Rows from block 5 of the text encoder, named by matrix and row number. Rows with one number belong to one attention dimension. Each number is 128 + 32 x the weight over its row's rms, rounded and kept within 0 to 255. All counts start at 0. Numbers have three digits each. After the name is the row's rms in percent of the matrix's.
# q: attention query (text_encoder.blocks.5.attn.q.weight, 288x320), inputs 160-199
# k: attention key (text_encoder.blocks.5.attn.k.weight, 288x320), inputs 160-199
q.139 090:165097086107096137113156176113177114185119178132117109100178094109187154149091138152075103101105095101123077169098110186
k.139 079:106139115111129130144115138146167136053108134137126114158132108159113142122169060188166095148138163174124106130150170101
q.140 090:132131066170111122109123126187142107115113164155168175141149082100133113141094103137127129036156159120084107102134088147
k.140 087:129194141148111123147115122120088116028098098104165057151116105129097109160115137118103112131129086095105110141115164064
q.141 108:126151148089159149118101112166147098106105155118093121112136134133192116123102158137102169101124084122155124143093090158
k.141 103:147155093170120135136061038199159116113125144087215149118145110183112141107111071123141116106147151143126146132124165113
q.142 102:159082137113134119119154151110093108118080101153128089096097099105089129145191118116127135160162147146114122117160122105
k.142 106:159135148078083164099149153112122108187140127185126091128119104111142142187169095125181094165156119125099106067087107167
q.143 099:133102141157162068133115157091100110126145099148122165088092159142150099109067151126038144141156125112113094158188115132
k.143 086:146107130047172179121123146135134157161112161142107081125079170120120147099169113104158112193104104116160146059116128143
q.144 089:156122189091099140193114107159067133096153164131136174142084115083068135138207104119127107133153148134100110158113092137
k.144 080:157104128163187160137127101122130129063056136140140176088129201168096094160106176077141079151144165090158164081141127133
q.145 107:129167085119077155171108133082048105111120163144135133169127105131117122157118100130113097101177104110157098174174119132
k.145 099:075138178143125093128199119120159137185122126119126183076137156087146136140139137123147107089149151097124162128126109164
q.146 098:106075098164142135117155138128195164116103100135092087123117121133151091127072130135123143175114156161127255041081166165
k.146 095:110141082141089142126100108193092064077137128069146104111076091116080096188107113169121125140134074137116099123137138108
q.147 119:140166138139102121088114107168117053103138144101139087150109091137125192125126113103104099065164124110109104180157096108
k.147 112:122108093122157101138161123123122152218132096121109136106168134109155131126119150104158142151101146085157167129136141153
q.148 105:169130136114151098126140149116117134055107135133172115119101132161119121153081078101086135176140122169180153121096162133
k.148 095:179133118152082189110096074199117118172123147125141176122122077137124166123152121144171129085146133120088097153085115109
q.149 100:162209186183134115086102127131116137147150105161118139124166099116194128065168146128099140087108121117092115147129153187
k.149 112:101127131053168078086186193112117108157095125139138110132115124128103151180121147102087045166162119101136133084080168100
q.150 109:163129053105125154124104126085086081150127127087130105127111103172077150152125105135132079144171084110170136143118102179
k.150 107:106115128172115117094125117125112114187129141134092168082179119115167088146123151156149173093111161131110174123132129182
q.151 101:133088168101171123131129136169114198141134097143094096074141144105143133115137128122166135194086143186125159094134128130
k.151 101:121181102156145186158152169144163121088122173108144106098142181154141150140102102146102103126161047129152096145134130134
q.152 100:103134149125094124132067090116144148098177114144134148159162045144078164106138105169092166083128171110113148159171127085
k.152 103:142131103080128100107145123091100106172164109221118138153121082124138129138090135129090157154092121126173110141153117111
q.153 097:185161127079146171145112111150196148099073119129128111094115090167173127127143136115136155125133157141125183121095156123
k.153 103:090123093086132148137119126145082102047165100146163129126113171124134160144122141169134116100136130152108093120154179129
q.154 108:115131150073104155123101158131082079117182150139140161179105134107062107160142139097120104107096132109151101169166131105
k.154 107:126097152129108130136204128159160148179107130168114120131142149138155172086158127118137163120106188102176164128089136139
q.155 099:100096132112132106120105103171120147117146127176170104092128106151072100088152160124111185088118150126076115098136161085
k.155 095:126177160138106120144180149115093187106108136146096113160112142129081195066153123092110112154177165099159110193122128105
q.156 103:129086174138122136149131127142181139149132124156144116096097176103099103164141130071191120107082106153126150079093126074
k.156 099:125137110181097140098164092139100156116166135103113089107096127106148151094143101134095128131147137131191118139129118127
q.157 103:096089134155173117114177115124196151104110151155137059120153094191124058100070090126165167136135128121093141109093166082
k.157 097:179118090094117168132084117155104136134142065146140104112173106088104109114148054170087121180129083150110123139149134105
q.158 090:077157150134107159083119122214080148122191160138145128181104081151109180108192135146097155074105113171070140174176145107
k.158 094:099120111111162146150120150056119172183100084166112164177117129110137120161134171082139143113117185077146122102119153152
q.159 090:118131097186106092122082106125127105212175177077129141149145162089166155129102154137125083133105129115138149119116050144
k.159 097:168099087163131049110159122123173138135134112109086089130127109103162133184165100134093130130083091113121129053135098151
q.160 099:101103108168164150150131170036129137175104095138116162109162155153171061114099149122119099174077111127095052086090126163
k.160 100:127151128152144071127083132132154111058115159096113090105119121141110157140139083129193107168155069140143115139119060151
q.161 116:161155079139086165099113124098159089082095126095127143154144076164099173134099107121106111103186080126138115148116121162
k.161 106:108107149153139103181114119169121146193101111154089149108106103117180112122119132136147155095086159164129158123146139102
q.162 100:129161140150099121124116145127124135158105118107088134133128094082113107095115165155112160132088164170157133054151110146
k.162 101:161139137090173132063116117115127118099146156142097147139061178143077091164092099124097112134120075143141086107110114102
q.163 095:202163112097050173080146105180126108108184106117150133145144100090124151167151175071106095119107151159118095133169088114
k.163 094:074138121113166125212162145066083140113070099127125189121154143107126114098146145103100116126072202066153130129139173118
q.164 097:130139186217161160142120066148155142089158079158147161157135134125121090113033163130123123136175151117086098133159110143
k.164 092:167161110147122078150099117103131068117111074155146107178114139131038149156155145099147106160163143156080162134138142112
q.165 102:119117138055132161172178088130113154103087130123157149088073146100120094146124143096153118122111113121112156084102155113
k.165 098:180187122167102161158131098133115144094112129107123120189112113116113162145135117112125121161157102144095116135134157089
q.166 116:146130062101111133140109154109071100100130147105117127074102155109050129200134131113121065159164118109156138166144135097
k.166 106:148116148143152097161163132083147145170061147065101144128101135142163094103169133133169172106113134138123105125206099151
q.167 098:119110141081120125122116096104110051206167141142090088121121060109128146114066160177082162090097167105154158133167133096
k.167 096:117092119086173134064174178097134092184101175156159106127135115151190114125119153196118168128106114095210156146099106083
q.168 092:130138140101160100090121078186113109172148115093122113129134074148160147099113089129111133096094146131095195099140114111
k.168 098:098162071113138140130122145105084123120118084189105118088097134147081159130100168203115135142138130130173129145123181110
q.169 091:111078106150144103170174115051125191072078092139114136079137171124128114206067127097152121158120095131151139070070196178
k.169 095:121142108187107124176128129148151096058173207108170146135136154211122125107112085094163079068138070174105142100125071106
q.170 100:127149139162079114130080117130094088172141134100130129148143096068156156111101114121126132105125116088167129156182106155
k.170 096:065123084119178091115144111127075114181131128165041142108118145141173129138067144142149166117100127129081129110109155126
q.171 090:130093116193149096140173100160182145141130122128113164187181082062178052046124103151177138133130145109098142099129129192
k.171 090:094198069169189089112065125138119070082124107102138122105114121125100128183156134119096085161133080156078112140218201147
q.172 091:105163142094167110083143141134156133112077145129111084148105103154126124089132129136145169129141095107084143081134136078
k.172 092:121065182106123102168103176158151081115202118115185089159144088177089153092140154128176173117179127136157059189160128074
q.173 097:121110129206182137102174148114154165117117093134120137126135184139162112105124112109188144196149126145149099078108122133
k.173 100:127137104194140142110063116166151082089161155093136150113061110172125127145086128152133107138181051128081129084135119154
q.174 100:152115191128071166150146123115066157143167124092103152166097083111104107117122144108125119100082140086100118155140119162
k.174 099:121106144127137128087178163039161172112094108111094145076141141119099149109109144064112113141109156118112208124067160102
q.175 117:165138072107103174080078141153084068132172159127097074138100115136133118163137099119133113129174139098170090165132114112
k.175 116:119083130171150132169154088106114120168133068152102137123146066123179128071107176154124183085097152089095171161128180162
q.176 092:099140159064093081095175092067175134067104163119116154146114101105134137136127082149141165153172145149167143097080154129
k.176 092:108164129107092187163099167132179155105114157156182176094134123131070147123136137140114135106161142133115118137093135087
q.177 090:099147215108125182108119110163060137141101095164124122132106113114101115121182145091148115113075164126060034180125136122
k.177 091:168093183143127107075132176039147222091066156121121118180119152147098113057173114046119092164167162095120111158123097131
q.178 104:113122120129188144157168149067122157111118117115106091108121194102136041188125153152121114138148116111173180055101154161
k.178 102:116206106161133178157100093137142142124129159143124100135139149155141159141142086110166132098141085120080097154138063136
q.179 088:136115160128094124166138104193052209139142150125129118125137115089089096101153167146066048131104129156154109129180104113
k.179 086:147155132122154101114166124080191148086082139079047144148128110111134075201091102107072065133142151139109177115133125142
q.180 107:071099112148184118144151147089143178072078075146139115108118163109121121129099108121149142189086130136113135090115180125
k.180 104:180114098176106147127116088169104096064136151065136111180123169153114135121150108166146129123186078127127090124142092074
q.181 103:122135123178155081127152172101123104078119128131108123082124172119141085151058076153123167120135147194177130092113160115
k.181 120:151140179168099137094051086185129134104160156082148144140133097151134118058140115160140137154127132121107122155142061164
q.182 102:109072170131170125117124155149175127136091133162111123093128155125086095127103065142139199178125155135111164085087179132
k.182 099:145114146182092130108100143171101123079110168068143126190123115163099129127111114135082093105182120148129131187148129128
q.183 105:078121167209176144190128106099115162179125127146135131144175135100173108097113119095169153157109120130171189081116188147
k.183 108:188175084123135099076086116176135079080126129111088126149125136152086090187170036164109074166139059201149092107153118115
q.184 101:149160135092087115140155121137095141164196166109127168114126086076133164148182187117066108121107143096111103143160114115
k.184 091:175096130059141061106139168068121112130068126088092179138119130143098103180096102077144102176157169094144107081091098137
q.185 096:120160105097075168120127130168146101131104150116105071109125116165132138118115097092101074151139110163149118096119093172
k.185 087:068148148130129156106109120109119120155136113128123174093184176129135155151181115069184156102123084125100108097119171119
q.186 119:182132160082090129152156118098136091157199148112093112111101067125072153118155168134099080122136124120140074143146116104
k.186 123:147078180158165143136206129092126085172097162161099168120139086108205157115167130078134156106105124119182176092128097186
q.187 083:113143161095140103137136149129150110083079139150121091160082075089106109164081083154130128130124092139116115160127177091
k.187 093:129114130129071170181152132083128097090151131131167091170112143129132122046154160152135154188124134153177152119184129128
q.188 097:124130156141113157105093119146095178090162094091108147115123119097140112111135208070109110140128170159122104125138129138
k.188 108:175171170143153140155152166018154100159118103113140139130132164126083101141091089132114075147170101095160100109115161133
q.189 097:109061183141133114158151171113154175167091107132132164130144171079169093106149142152147116198110136182084144080117116068
k.189 096:188131143092139119142126099157110132082124125078146130118057124137123151105158054112162078165134133104139150134170095150
q.190 092:112044132072177159104140176115128101130165116151123108139140091122127102137072122180125173153096144157157177105136128122
k.190 098:124123175142140135105157127136129096113192149108195094145122076108134134034160142089108160101114131060135104167143083136
q.191 099:133168138184113096144095157116176202118113046173189151123154148121129156106124132120146115107103156159111184114107120106
k.191 098:152167106135078099080134135166102073049080114154064104189125139178086153132186076151125061186163112163132123105161129143
q.192 092:034165141136084119108150181122113072084114083125118113115149121166173133112073118073129131112112127147103102150130157146
k.192 097:207102083159138153096116111181115118155119108136137140133113092099100060168145155055125136118141086093158132151157104194
q.193 101:137110120111095157104150139118106138109082096115127132157161052129096153144135100093161102114176113151122111102163167134
k.193 105:190163170177103167151143109123159120188143129154114140147159114083114133084094099115142121101111089158095118167136098152
q.194 089:121084153116176102114126081102183160167145123127140149112087055152091114133143090166150152096168128118155197126151126089
k.194 091:085122119126105107140152135121137071149075132174114163107131125121149128092106156205129174082119102108115180172142118095
q.195 104:128163164147088166139157128119097167124164173115117140165124124079122086165129167043153056086146122112123142134137085173
k.195 098:081130124116098103114140098093155140101114118102128117170116073183150138092095098130122093192162157132103125105104137052
q.196 106:131105129131074125127159131165124197144152114150157177144129149131153156147121142084182139131149115144145114077186162139
k.196 105:158161177138123137141164099104122168092092138114127152137187081133152178118123153156120151125107111138148104132138098108
q.197 088:133184131141190133179152151048161120131124086129137153064178139136175140102116141151101177084085083146111146151048148131
k.197 081:161150133119109140098168113105137101152157094105206177151136091126166113153129115153137167110148134191109103079142162181
q.198 105:146115059108165093102114161102111053131173112123084098119094155118087189167117130181110151147076184056121131170137118106
k.198 111:099151097122112107092118136111093118150126124115118141168106129141143112163132126061131136143111110126153108134088178136
q.199 098:105085139117069172138057142151154164132148085090142135079106118171149127118117110118158088180108100180155134100129194172
k.199 107:207142151102126145098105137091151187148108119147145146111141111076158150096139132106121136132112137070073151133167110133
q.200 099:135120158115095107177065130157145180197076137125167182150174176150164162139145089079136093190134118172115151082113152183
k.200 100:152148213152156114135111101100164168144122176152106168108121075110099131074155207146046165127119083156140132149157074143
q.201 102:138182141136127092147119185093108135116152135104127124084049160067126141110092166141107170091124156068145131219086125159
k.201 109:147104098121086170114129170129155103085179150157102141156107145175117131177148103148154122132153192129139161060107218159
q.202 081:139104118095153111220116173179106053142131116084099134112112140123106155113102174125158139113093169129120114154093064116
k.202 082:117152162108133125166155164100176166168208059107036109165077156188095168123160120116131143157125180095153113171058139144
q.203 095:085135115170161119168192169084126227089091095106157104148115204117169198117099122106104158154087151118151137132075153142
k.203 094:112141084182129133162074073157112156102120089101128147109135141145076088192121111124094131085174123183110084119115148195
q.204 104:162151155117157118114144083105138175148147196153122160094110102076133138117165159137124077091185135111182121118132065158
k.204 100:088086121102131107159143132087132122076096135110118144080140173111087091083146068157140136128137157123151193149112181138
q.205 110:106120140131084119171164118168088050107134145102124136118111097102110156152151109092149114074104124089133117160164096138
k.205 115:085072140103071148125142152137099158107155099124116113144120124212112113118105141159124150157127172106169097159089174109
q.206 090:144148143138164163116123123159158053128180097072153102085144123105133095181118080123078112102125124143117103149121120131
k.206 099:139165095114086147106132188183112065070172100150170070113092091175138138128140095132094138133103197139157157161114084130
q.207 086:144087141151088189121103083165104110129122085101170157089123148147093119124105141079176103167120100134115162087122145181
k.207 087:147158126163119122145112096147142134153111121132094194183085174129119115194113123142146083177146164146050102102166120128
q.208 106:078148066141156092155141157119139158073125119151114097122112112152136128121122129193085133124151128118077120142138167094
k.208 108:138149105129103102108138108096146134145095096041122116136140149112124164172160128127127105172188061124107156150151182171
q.209 091:164094091101166098148175069110157180088090130189149160147086131132119146161157097109172128135171086092097102106138090097
k.209 087:082130161172159118189119147138068086094109136079135049116181112138130188076136082140129079112133155129107160189167099085
q.210 098:107094129129116147093126182158140089123130091144130135040132106198137048172120135104158119187144141173134170119141189130
k.210 093:236113146067154146110098072094139171202138139148112182062115121105148154151107152097161129116109105138140150122105067159
q.211 100:102140114106150100079123070113123164197131089123145174156160093151134094136129121117166107152140069112154087150133118152
k.211 096:168154182122146137135117155153155124178140177137093116122140127108158171103122155115142155091083069139100100183155085103
q.212 104:176154152151134141137137157118083083113121170126075082120134116101137183113151139063124149113122120120101124111095151228
k.212 106:137071119133122145139118123083110118086169104159105097150113112160112130142130117138114076160102148134135123083073182118
q.213 090:110136168140140125114182079171142123135135127075119160124095105091139168132133189110123147192089170180110171137070086168
k.213 079:088167106085099103097127099103166158106147151129095216154093177167116136112129093189133171125157122167094108078071183134
q.214 097:067140131156170078145164148073128112080094130097146071129140140176118142106143120169118128150135154098117094121135102131
k.214 103:093119095135120106134096099164136087072145060133142135124103142164151153210141112097113105105157093133150144156168148169
q.215 091:155139130092160122128132071176171164047128181140162102158122145169139135080116104107135093125140140107149109141161115100
k.215 088:164112125135132176113127144161114114110170146088162104136181190100152160077144149083121178113063104129182168194171091125
q.216 098:135099141119074146081160092117163146151120148123124141123148069088111087107120124092209118156174084203123133128144141158
k.216 105:138120178108171134138149119182094148132105136185106128106190097087154118060186159161159137136075126140087121145122092092
q.217 093:122156116169146079140148156044113160085079126115132143139151140125124132098098155159123097115117143121147156127080148094
k.217 091:138115104097101198124091090167126097106145117119118152079111168098092125222082119199149162159108126159151062106079179115
q.218 105:223137103127120169108090104151127076163169143122124138092109083096068133187157127121161109084112105095134163097157113172
k.218 109:093122126129149101134134213102150100091115110170158130108124155130128152071166117118125091161123230095155151131096140100
q.219 110:128170092152103139171139163130119102117144180123108128152093107107127161098087180092096102115086155100110132159082075160
k.219 106:086118103092131128107115139072175076093140112177140146130114143169065118182092106123125130142150128104189161056113175126
q.220 103:148130168146148125162137175140118147112119120100070132103110185135164093163127190125125135120124159116123131100134113157
k.220 097:081106114124125084144097123131154123072088110109127106165089114159095128163134085190131102192155221131158125088151197131
q.221 096:135151144100138093168120121101162103083157193160124107130076147108147154091149136135148096101139105069095152086157082128
k.221 094:100109068128113091124108117128126145082155144144161132148115154109093137121149134146121140145151150119124157074116169126
q.222 118:204151141147137112166075144142074095157150147091145132133122124089141137117127114116163106077077119131125136106152077182
k.222 109:124105106134163144120098166091113132116090088129140126134085102170126119179140089145145077164100175100139143082126143080
q.223 094:117168094088043137162114103139087113117097190145105081119112137086135177136110154080102125058133098085118108156180090133
k.223 098:062095095139086117166156162133093131100129169160185137106127153173072146156056086148158120150173118136173126163154125100
q.224 096:143110178114083160124098116155139140210110105116126142135151184138114115146158136052209133151135102130130121099174141129
k.224 099:138132197085159087147143135088123175179085140206116120135081037137148143068162158075118141130087093137113144161150099088
q.225 088:114192151105166135097104068118157126135137136162133135129080091150120104184113081138112111165130122178174145056101138068
k.225 094:166152091115148144188103130098157110163111170083140131212125126090141138066166151114108128144145108144078144133150088142
q.226 119:097084143114117126057169116171175156121081092115159135132146134171126071119124103137135114125140152141148106093132155135
k.226 114:107162188139118164121134110118106133185140183108129131124151152065141120076146136135116168144119145107109132156137133136
q.227 097:143159069125170044106126118123174179133101148164171083165138099113116156117137066168092127096137180067176115143159128071
k.227 094:102153126139137154184164173150143071085116117086174144113143106067160094133138153091137123056111167122157141210100125131
q.228 102:102109179143184143094087087132145150113120141145142072125149129179120159073148122096090165132119183129132127090147158174
k.228 099:129141138118123108159121112139115087122132143093133162111058162122113120127150114112152105096111114122088198149114194137
q.229 098:078157120147118128140134172099118135115111140161148098135135131137065113117106114140064128118123140122148094140089132071
k.229 105:176180100124099114138151168118073120144160136096134107159082171093064160193149138072118132161154071153125164174155150147
q.230 085:091100171083160140112122098156139145143115134119122110194128089102132132114121135136101105134125109103140049184183074058
k.230 087:092162138109109127177120147114143122088116105101166084096084122096097126129128102110178185078071165125125203145189176177
q.231 101:144118066101163107145121179096082077108177116145121080098090158135130166118106130173072119162136151132094123068124122058
k.231 100:086132082145094152126087111080129061120166064154150144125097189185063111146115096114169119200185125136122096070098172128
q.232 095:119132188105125122173113142180133109168146149112111155142098153062109083116147171095102157056109139100166098138113136171
k.232 098:150150112110139143114143204138070134114106159176129120107150104131124134080155155106185070164119183110158136096098168091
q.233 089:136053118103122080090093142109153136147142122087156114110175110196081123164140140169087132170093155140157121064142111086
k.233 090:109076146086112137108120144167127087137129144129107099117114121075134139080123121106183200087122049115102116215156086158
q.234 092:114112160056149104148178130078138109145115134082076161125170153134107155104158112107189061161110142155160135106100127115
k.234 091:180127174096145160103153148130087090116126166130131128127123137086171076157106155119130131074061043155131193135147106159
q.235 093:113178118159107158140183133088134130118141114136134119163139147136140122118145199107176153171145159133094156118122110188
k.235 099:139138175137168096081097096060145136126115171129092154168132113142121088158110113156108068147171110136070096052148182102
q.236 108:068096159164154112114089113118123164091068084164160136144142136131116083131134107194104134174140144164130108158103149100
k.236 106:171143122127104116123107087152159106191159131087134151148142161110151126145169147084086163113133084115076115109165062183
q.237 102:113099119127138123100088118169125112120074090135153122118139152121089132206072130169096116089168166146172150106119130051
k.237 096:142133086164110065150162149111112111176119153090142131191178195132125122122152155102113139119136086113103125162135091144
q.238 090:112085143129072135111121141129113134104170101067127135110139134185154128134128109149135124163099133139152077173125177132
k.238 094:157121166062147162164107078139138174180153164111085089124134122076123182118127165132137132078101127144115116158114089099
q.239 123:063132142144123106102160134083151124130079043109155124145170118157091138084108112210093097175148106164118133102117193073
k.239 110:149146179104136168155137068150141128212130153087155091133134114084156108122133161133110152069136093146124132138163096136
q.240 101:114095143134115119166078110113134165149142127154176125134079108145068148158187093163156092107122123100193166067163106152
k.240 096:123168114143112093166145123129171150090131155126141133151165140144137126047144090167159083115164122134086121194146075095
q.241 090:125098127130145119158099062154071144121124050087067070139114119080187147162144128113068091168095115153173185102156168135
k.241 090:096137119130168172106166169109108137100137155158160132097143117160161188055141148201100140128154117054146124152097085107
q.242 089:090107063191132136073033124119129145151093171122111098099076209089136108135152081149144122119118160073137141119154172156
k.242 090:108100107153077159105173126071112154101108192138146093170117146088135160057113187164126118089124138154133096123141132147
q.243 099:161123129078108190128118128122141089163151114124080150152137187140161119153138163123143143097068123121101104112102121154
k.243 093:076141133052102156153176132120146165113150155122138141151144057060106066114117168138148161109131125118126136080075183085
q.244 084:135113150108139139116170092061122112115128168134139168135128131079103155077134100115126179128160107127102135141123149119
k.244 086:133094090130174102133117089188131092088156129138154149128155166133136111156138144139081115096115098107085131159110203101
q.245 088:128127113181163076108132130106141130109132172127127122221101117112118115117135119137156079170167147122140131120118090084
k.245 089:148158115167168032153128166129157132112124123109083077107185189194117203112098075121185059147163128088157140123135114141
q.246 111:126155101122131188107153118103193086160113173123134114162166158089158145145109120163152131127077154105072070117136098149
k.246 112:109169138095088153101139144153102135114134138118097174127127100099093096149127163099113194117119186108103097121111163076
q.247 104:138151069163098091161067132140131092105153082103142063082088182071147102132125104147171141161109153112135105133162143137
k.247 107:112114169125086135094185128126185135142095181153157136183189070065169087039138097146160181116120156045174153144100101096
q.248 106:180089138142120120164132107081080149138131107120113150089109148143077129151168156116142113149159142146214168111151187140
k.248 097:113111098176169056170175113148182124134130111094143140122136199123158111068116074147142065133136112123145115110094083167
q.249 108:190121157115156111093149100135134130151112076145071077145152139121163142135214090116087086113117118108107130162115094103
k.249 105:113125146114076130144149107090108167107143140142089113119128059094103150074167164081181141132152137153171126134096148127
q.250 102:120133086122131104155101112144096118131160103104102167107091145118125147123102137169118106097093116129145164130124106142
k.250 092:155070110099174123126136135120145130119153153073162100125158139185084136125162101160155090081139100108146150195169070128
q.251 108:131151117155094166116181161078114173117089143125188133184138121115156138071098168137130152112147078123146105173137092114
k.251 108:164175105086128097108113115215157046120142066104126103067132156156165108196106120151109102180095073194064065092167195132
q.252 095:189147116152070181154128132162137103144131143098152147124127137101164086154142138142106115107170180117084097141154104113
k.252 088:175120173085068200174134118124198145130166156129126162181144062131089117154126127186118142173143156090124139086060182096
q.253 111:148135108151135125118120145113127078113126163108136181125148129091202102093097154127154158093098145087079054159142142121
k.253 104:129160164112108227126184131112170163138150186141144174111119103061087161113141203124159166126182136112172111123061177071
q.254 102:104147163168076162118205172129108101118067155124123179101165163128139102148085133153130163087160117120077113151105134131
k.254 105:136117124149131181133073145152138065096091066143089139101103157174115073251104139131112094119093137154082123102136191137
q.255 094:146167188094179191095119139127166124106139103168108145133121144151182149128067128174155157115147129097125107112145119141
k.255 097:129151070126093079164134139118090065138142144160073188138113145090137141197133128155094143098134161140096140124172178098
q.256 113:120108138108119066161113098125130106102132107117115101129120081182069113123178137163149125147148102145232158102140123122
k.256 106:140127095151154098185115125107125144129126092112130139141104144116131164088136091111142070136137102152158193178137113138
q.257 104:126132141212138129164091080159155076138136070115124058102129167104133112111176147086159155150055154176091130127163108176
k.257 104:057165171110157157118215126129157092183144202123157130189168102124126137101133113119187118098149118130123194089117107100
q.258 099:114159197097121147099096111109113129094137110119115073136125089145054159161188111150134073157139177163142163137209107092
k.258 105:145085139094127124114129135117092167170137057155101083145144097162171144103182095088108095154137125139177160152074133124
q.259 103:112134170062170103121186132148170154121103133191117153213143114118092116125188112125108120121163152103097115201140066084
k.259 106:142099110086131131139097132124085163179126099111065139182142137083152177146134134111123082170134150190135152113059155132
q.260 105:112140084180080153139153154098104141121109094118120146110148139152070124112109179104176142132151099153147149093116139155
k.260 099:096100069149120105094089109143161052108136113092123151104130129141131092157073133146099148136072123134077064126159138170
q.261 108:137171118093141197169173096138123103112070189161174195128127120102121174063125169129126179057173150148078092156056146110
k.261 111:096111129126158171135057089168122073109101106131115109093127133105128128205086155133169155117114085140073102098146159108
q.262 099:115117130066119128107107096117147146084173156163137106164088071109094150148105161161138082155143100092151164108129153128
k.262 100:134118116138137062122041138117104136154184113086151131149095115136148128090148143156128132157154132142122194145130110177
q.263 113:140132140119113179128238142071165125130082169148115152158140076134170124103117075145152150118160103154106122100107103144
k.263 100:158132132133151100161073095131120064120171105080065116104081167115095091254105145068139084160079081173068122149112141184
q.264 095:109094137120082164125103085127150113202128170138118188146140147139161120174160150106134132098070115154132100125093124160
k.264 096:104196167130130179074170138070166122155143123140165146144107086105085102123141144086146144103130134144125046081104151106
q.265 101:146143135064135144112055104186104094129169116142151133132146117142143137189164103186102159167082169138137105173140083063
k.265 100:089123163088116172110140138145119188083135104140148158149119020143164152123153137103166165099119121094204143106088171114
q.266 112:116159135100110126144122105121133177090134157143125120177152094143065139126151146151147081155178112173130173089098155086
k.266 108:151104110121115099132047081161111128082127146130130111136094169133093126164146166152145131111111103161060105133151092124
q.267 100:172140111157121138090066112118163146141110130100111118124137207135143149150090106139087149102112100135068067160116132165
k.267 097:097147165141122157074135203072092102155159190137121159123128106061062105148147175094114204114139093154184103127111122138
q.268 104:104110093186061098167125111102106112169127122087132143096170163110123125086061128139152115096204106138120126166069098127
k.268 094:125149115225093133061121131144093089088117113100147109142156108149130068123088059170122169124169159147064111202191092073
q.269 097:095145162122150138164196135134139130117141089088166151133185133093111165071154128103126157124131121161091082145075107136
k.269 107:130124105103143186139074121144137112154142140126090144093098176179148094221066139109093119136191105163096099083182149142
q.270 113:149140190101148101093175127121134134147121163135168111151164150131169137072103165156080170073078178079152091099159088115
k.270 102:115106191099125144174170139114111127158096111116130134067157138077109137159149157091157100161115154172122094176104159119
q.271 092:142161135112134071147096120175089133092124165096145055080079111128115117120102157106137112166122141052182200092129129183
k.271 096:161180127158115121141168148129076131079147190143111126130133111156124175093141145154097151144146168087135140143095140076
q.272 104:156109091093120101122067122165146122153198140133121075135123123146199104165168102143133149132083164117138106107126123132
k.272 100:115123148060111109156160167098080169102135169117142146161133059106153130085178139133149167152133120106205177115148088134
q.273 086:114137203122148139067195128154136150172085156119155136171139187118186158109166110134140119095143094127084108177144103088
k.273 092:132126138111138149125143163088138161099117138079098158107077152137113201211135135106148083155131138170088177106154143160
q.274 095:117140103136114173108069109171139032150175115066126169092096097111187104190081160184152085163085109162096091147117117112
k.274 103:093113170132083143107161157084129157142182131211185120139156068135159163047159143175102165117138188164125147085088114122
q.275 096:136123106136066139136103132107112177058104089185121160158138110154081123170130144148120116145149164144166135119165132107
k.275 099:117053148119163138102064103133116167173149104113175071186114165123183184119109089104086122142154134139162163133127130128
q.276 100:128093141137156117079149111167141089138113173104135187180183128106170092113121122130107156128116126107046089194078097109
k.276 114:138126149113164203131125146130138139111095088140099170100136163131116147171108114081164109129121124126151089097091198133
q.277 088:119153173118185103122157116105109180196136153110122181111137106084144121112155164142124133115103152167124064107147112134
k.277 098:138099153086104188135058180138170058095114101173099088088164127147157110184091120145150100133144101196133130076132144109
q.278 088:106117115101118125116113072144136182090179066121115094128143149169155142118148142106052121145107147154142208150122145203
k.278 104:132125061158121149084173158194109083122121126151140118137137126159170111084124133121098167120092144084149122188102133069
q.279 099:105129106131141096186105101151148194065125089094100114075126085159108165147155095162093128168148107114159129156099199115
k.279 097:110132082187154138130074129117160103135128117093153076147160167119120095073105145174082143130056158095166102169171082156
q.280 103:159123125117114132070161185148179130145104109168130098120119158131169087133131119108130124104066152138137097127134077145
k.280 097:140154121081068164160151170075150209137105144147121167119082127083154144148169155065158157115196144175129130161061141130
q.281 124:098126085125131165138166104052129162114102134129101153149152135156113153086090132144122146133165107153151148132064159094
k.281 114:100114104178142149103063105164149084102087124114128105136144170196158115219092065133069130131080108134102085111168098136
q.282 105:064145181111026150126109139114107144115098130164169171168145130116103132094121118128172157106208142158142161151083195122
k.282 102:134115088127119109130067085136106144165155097136125102099121127167105118213109081153065087161128124167090097124192163134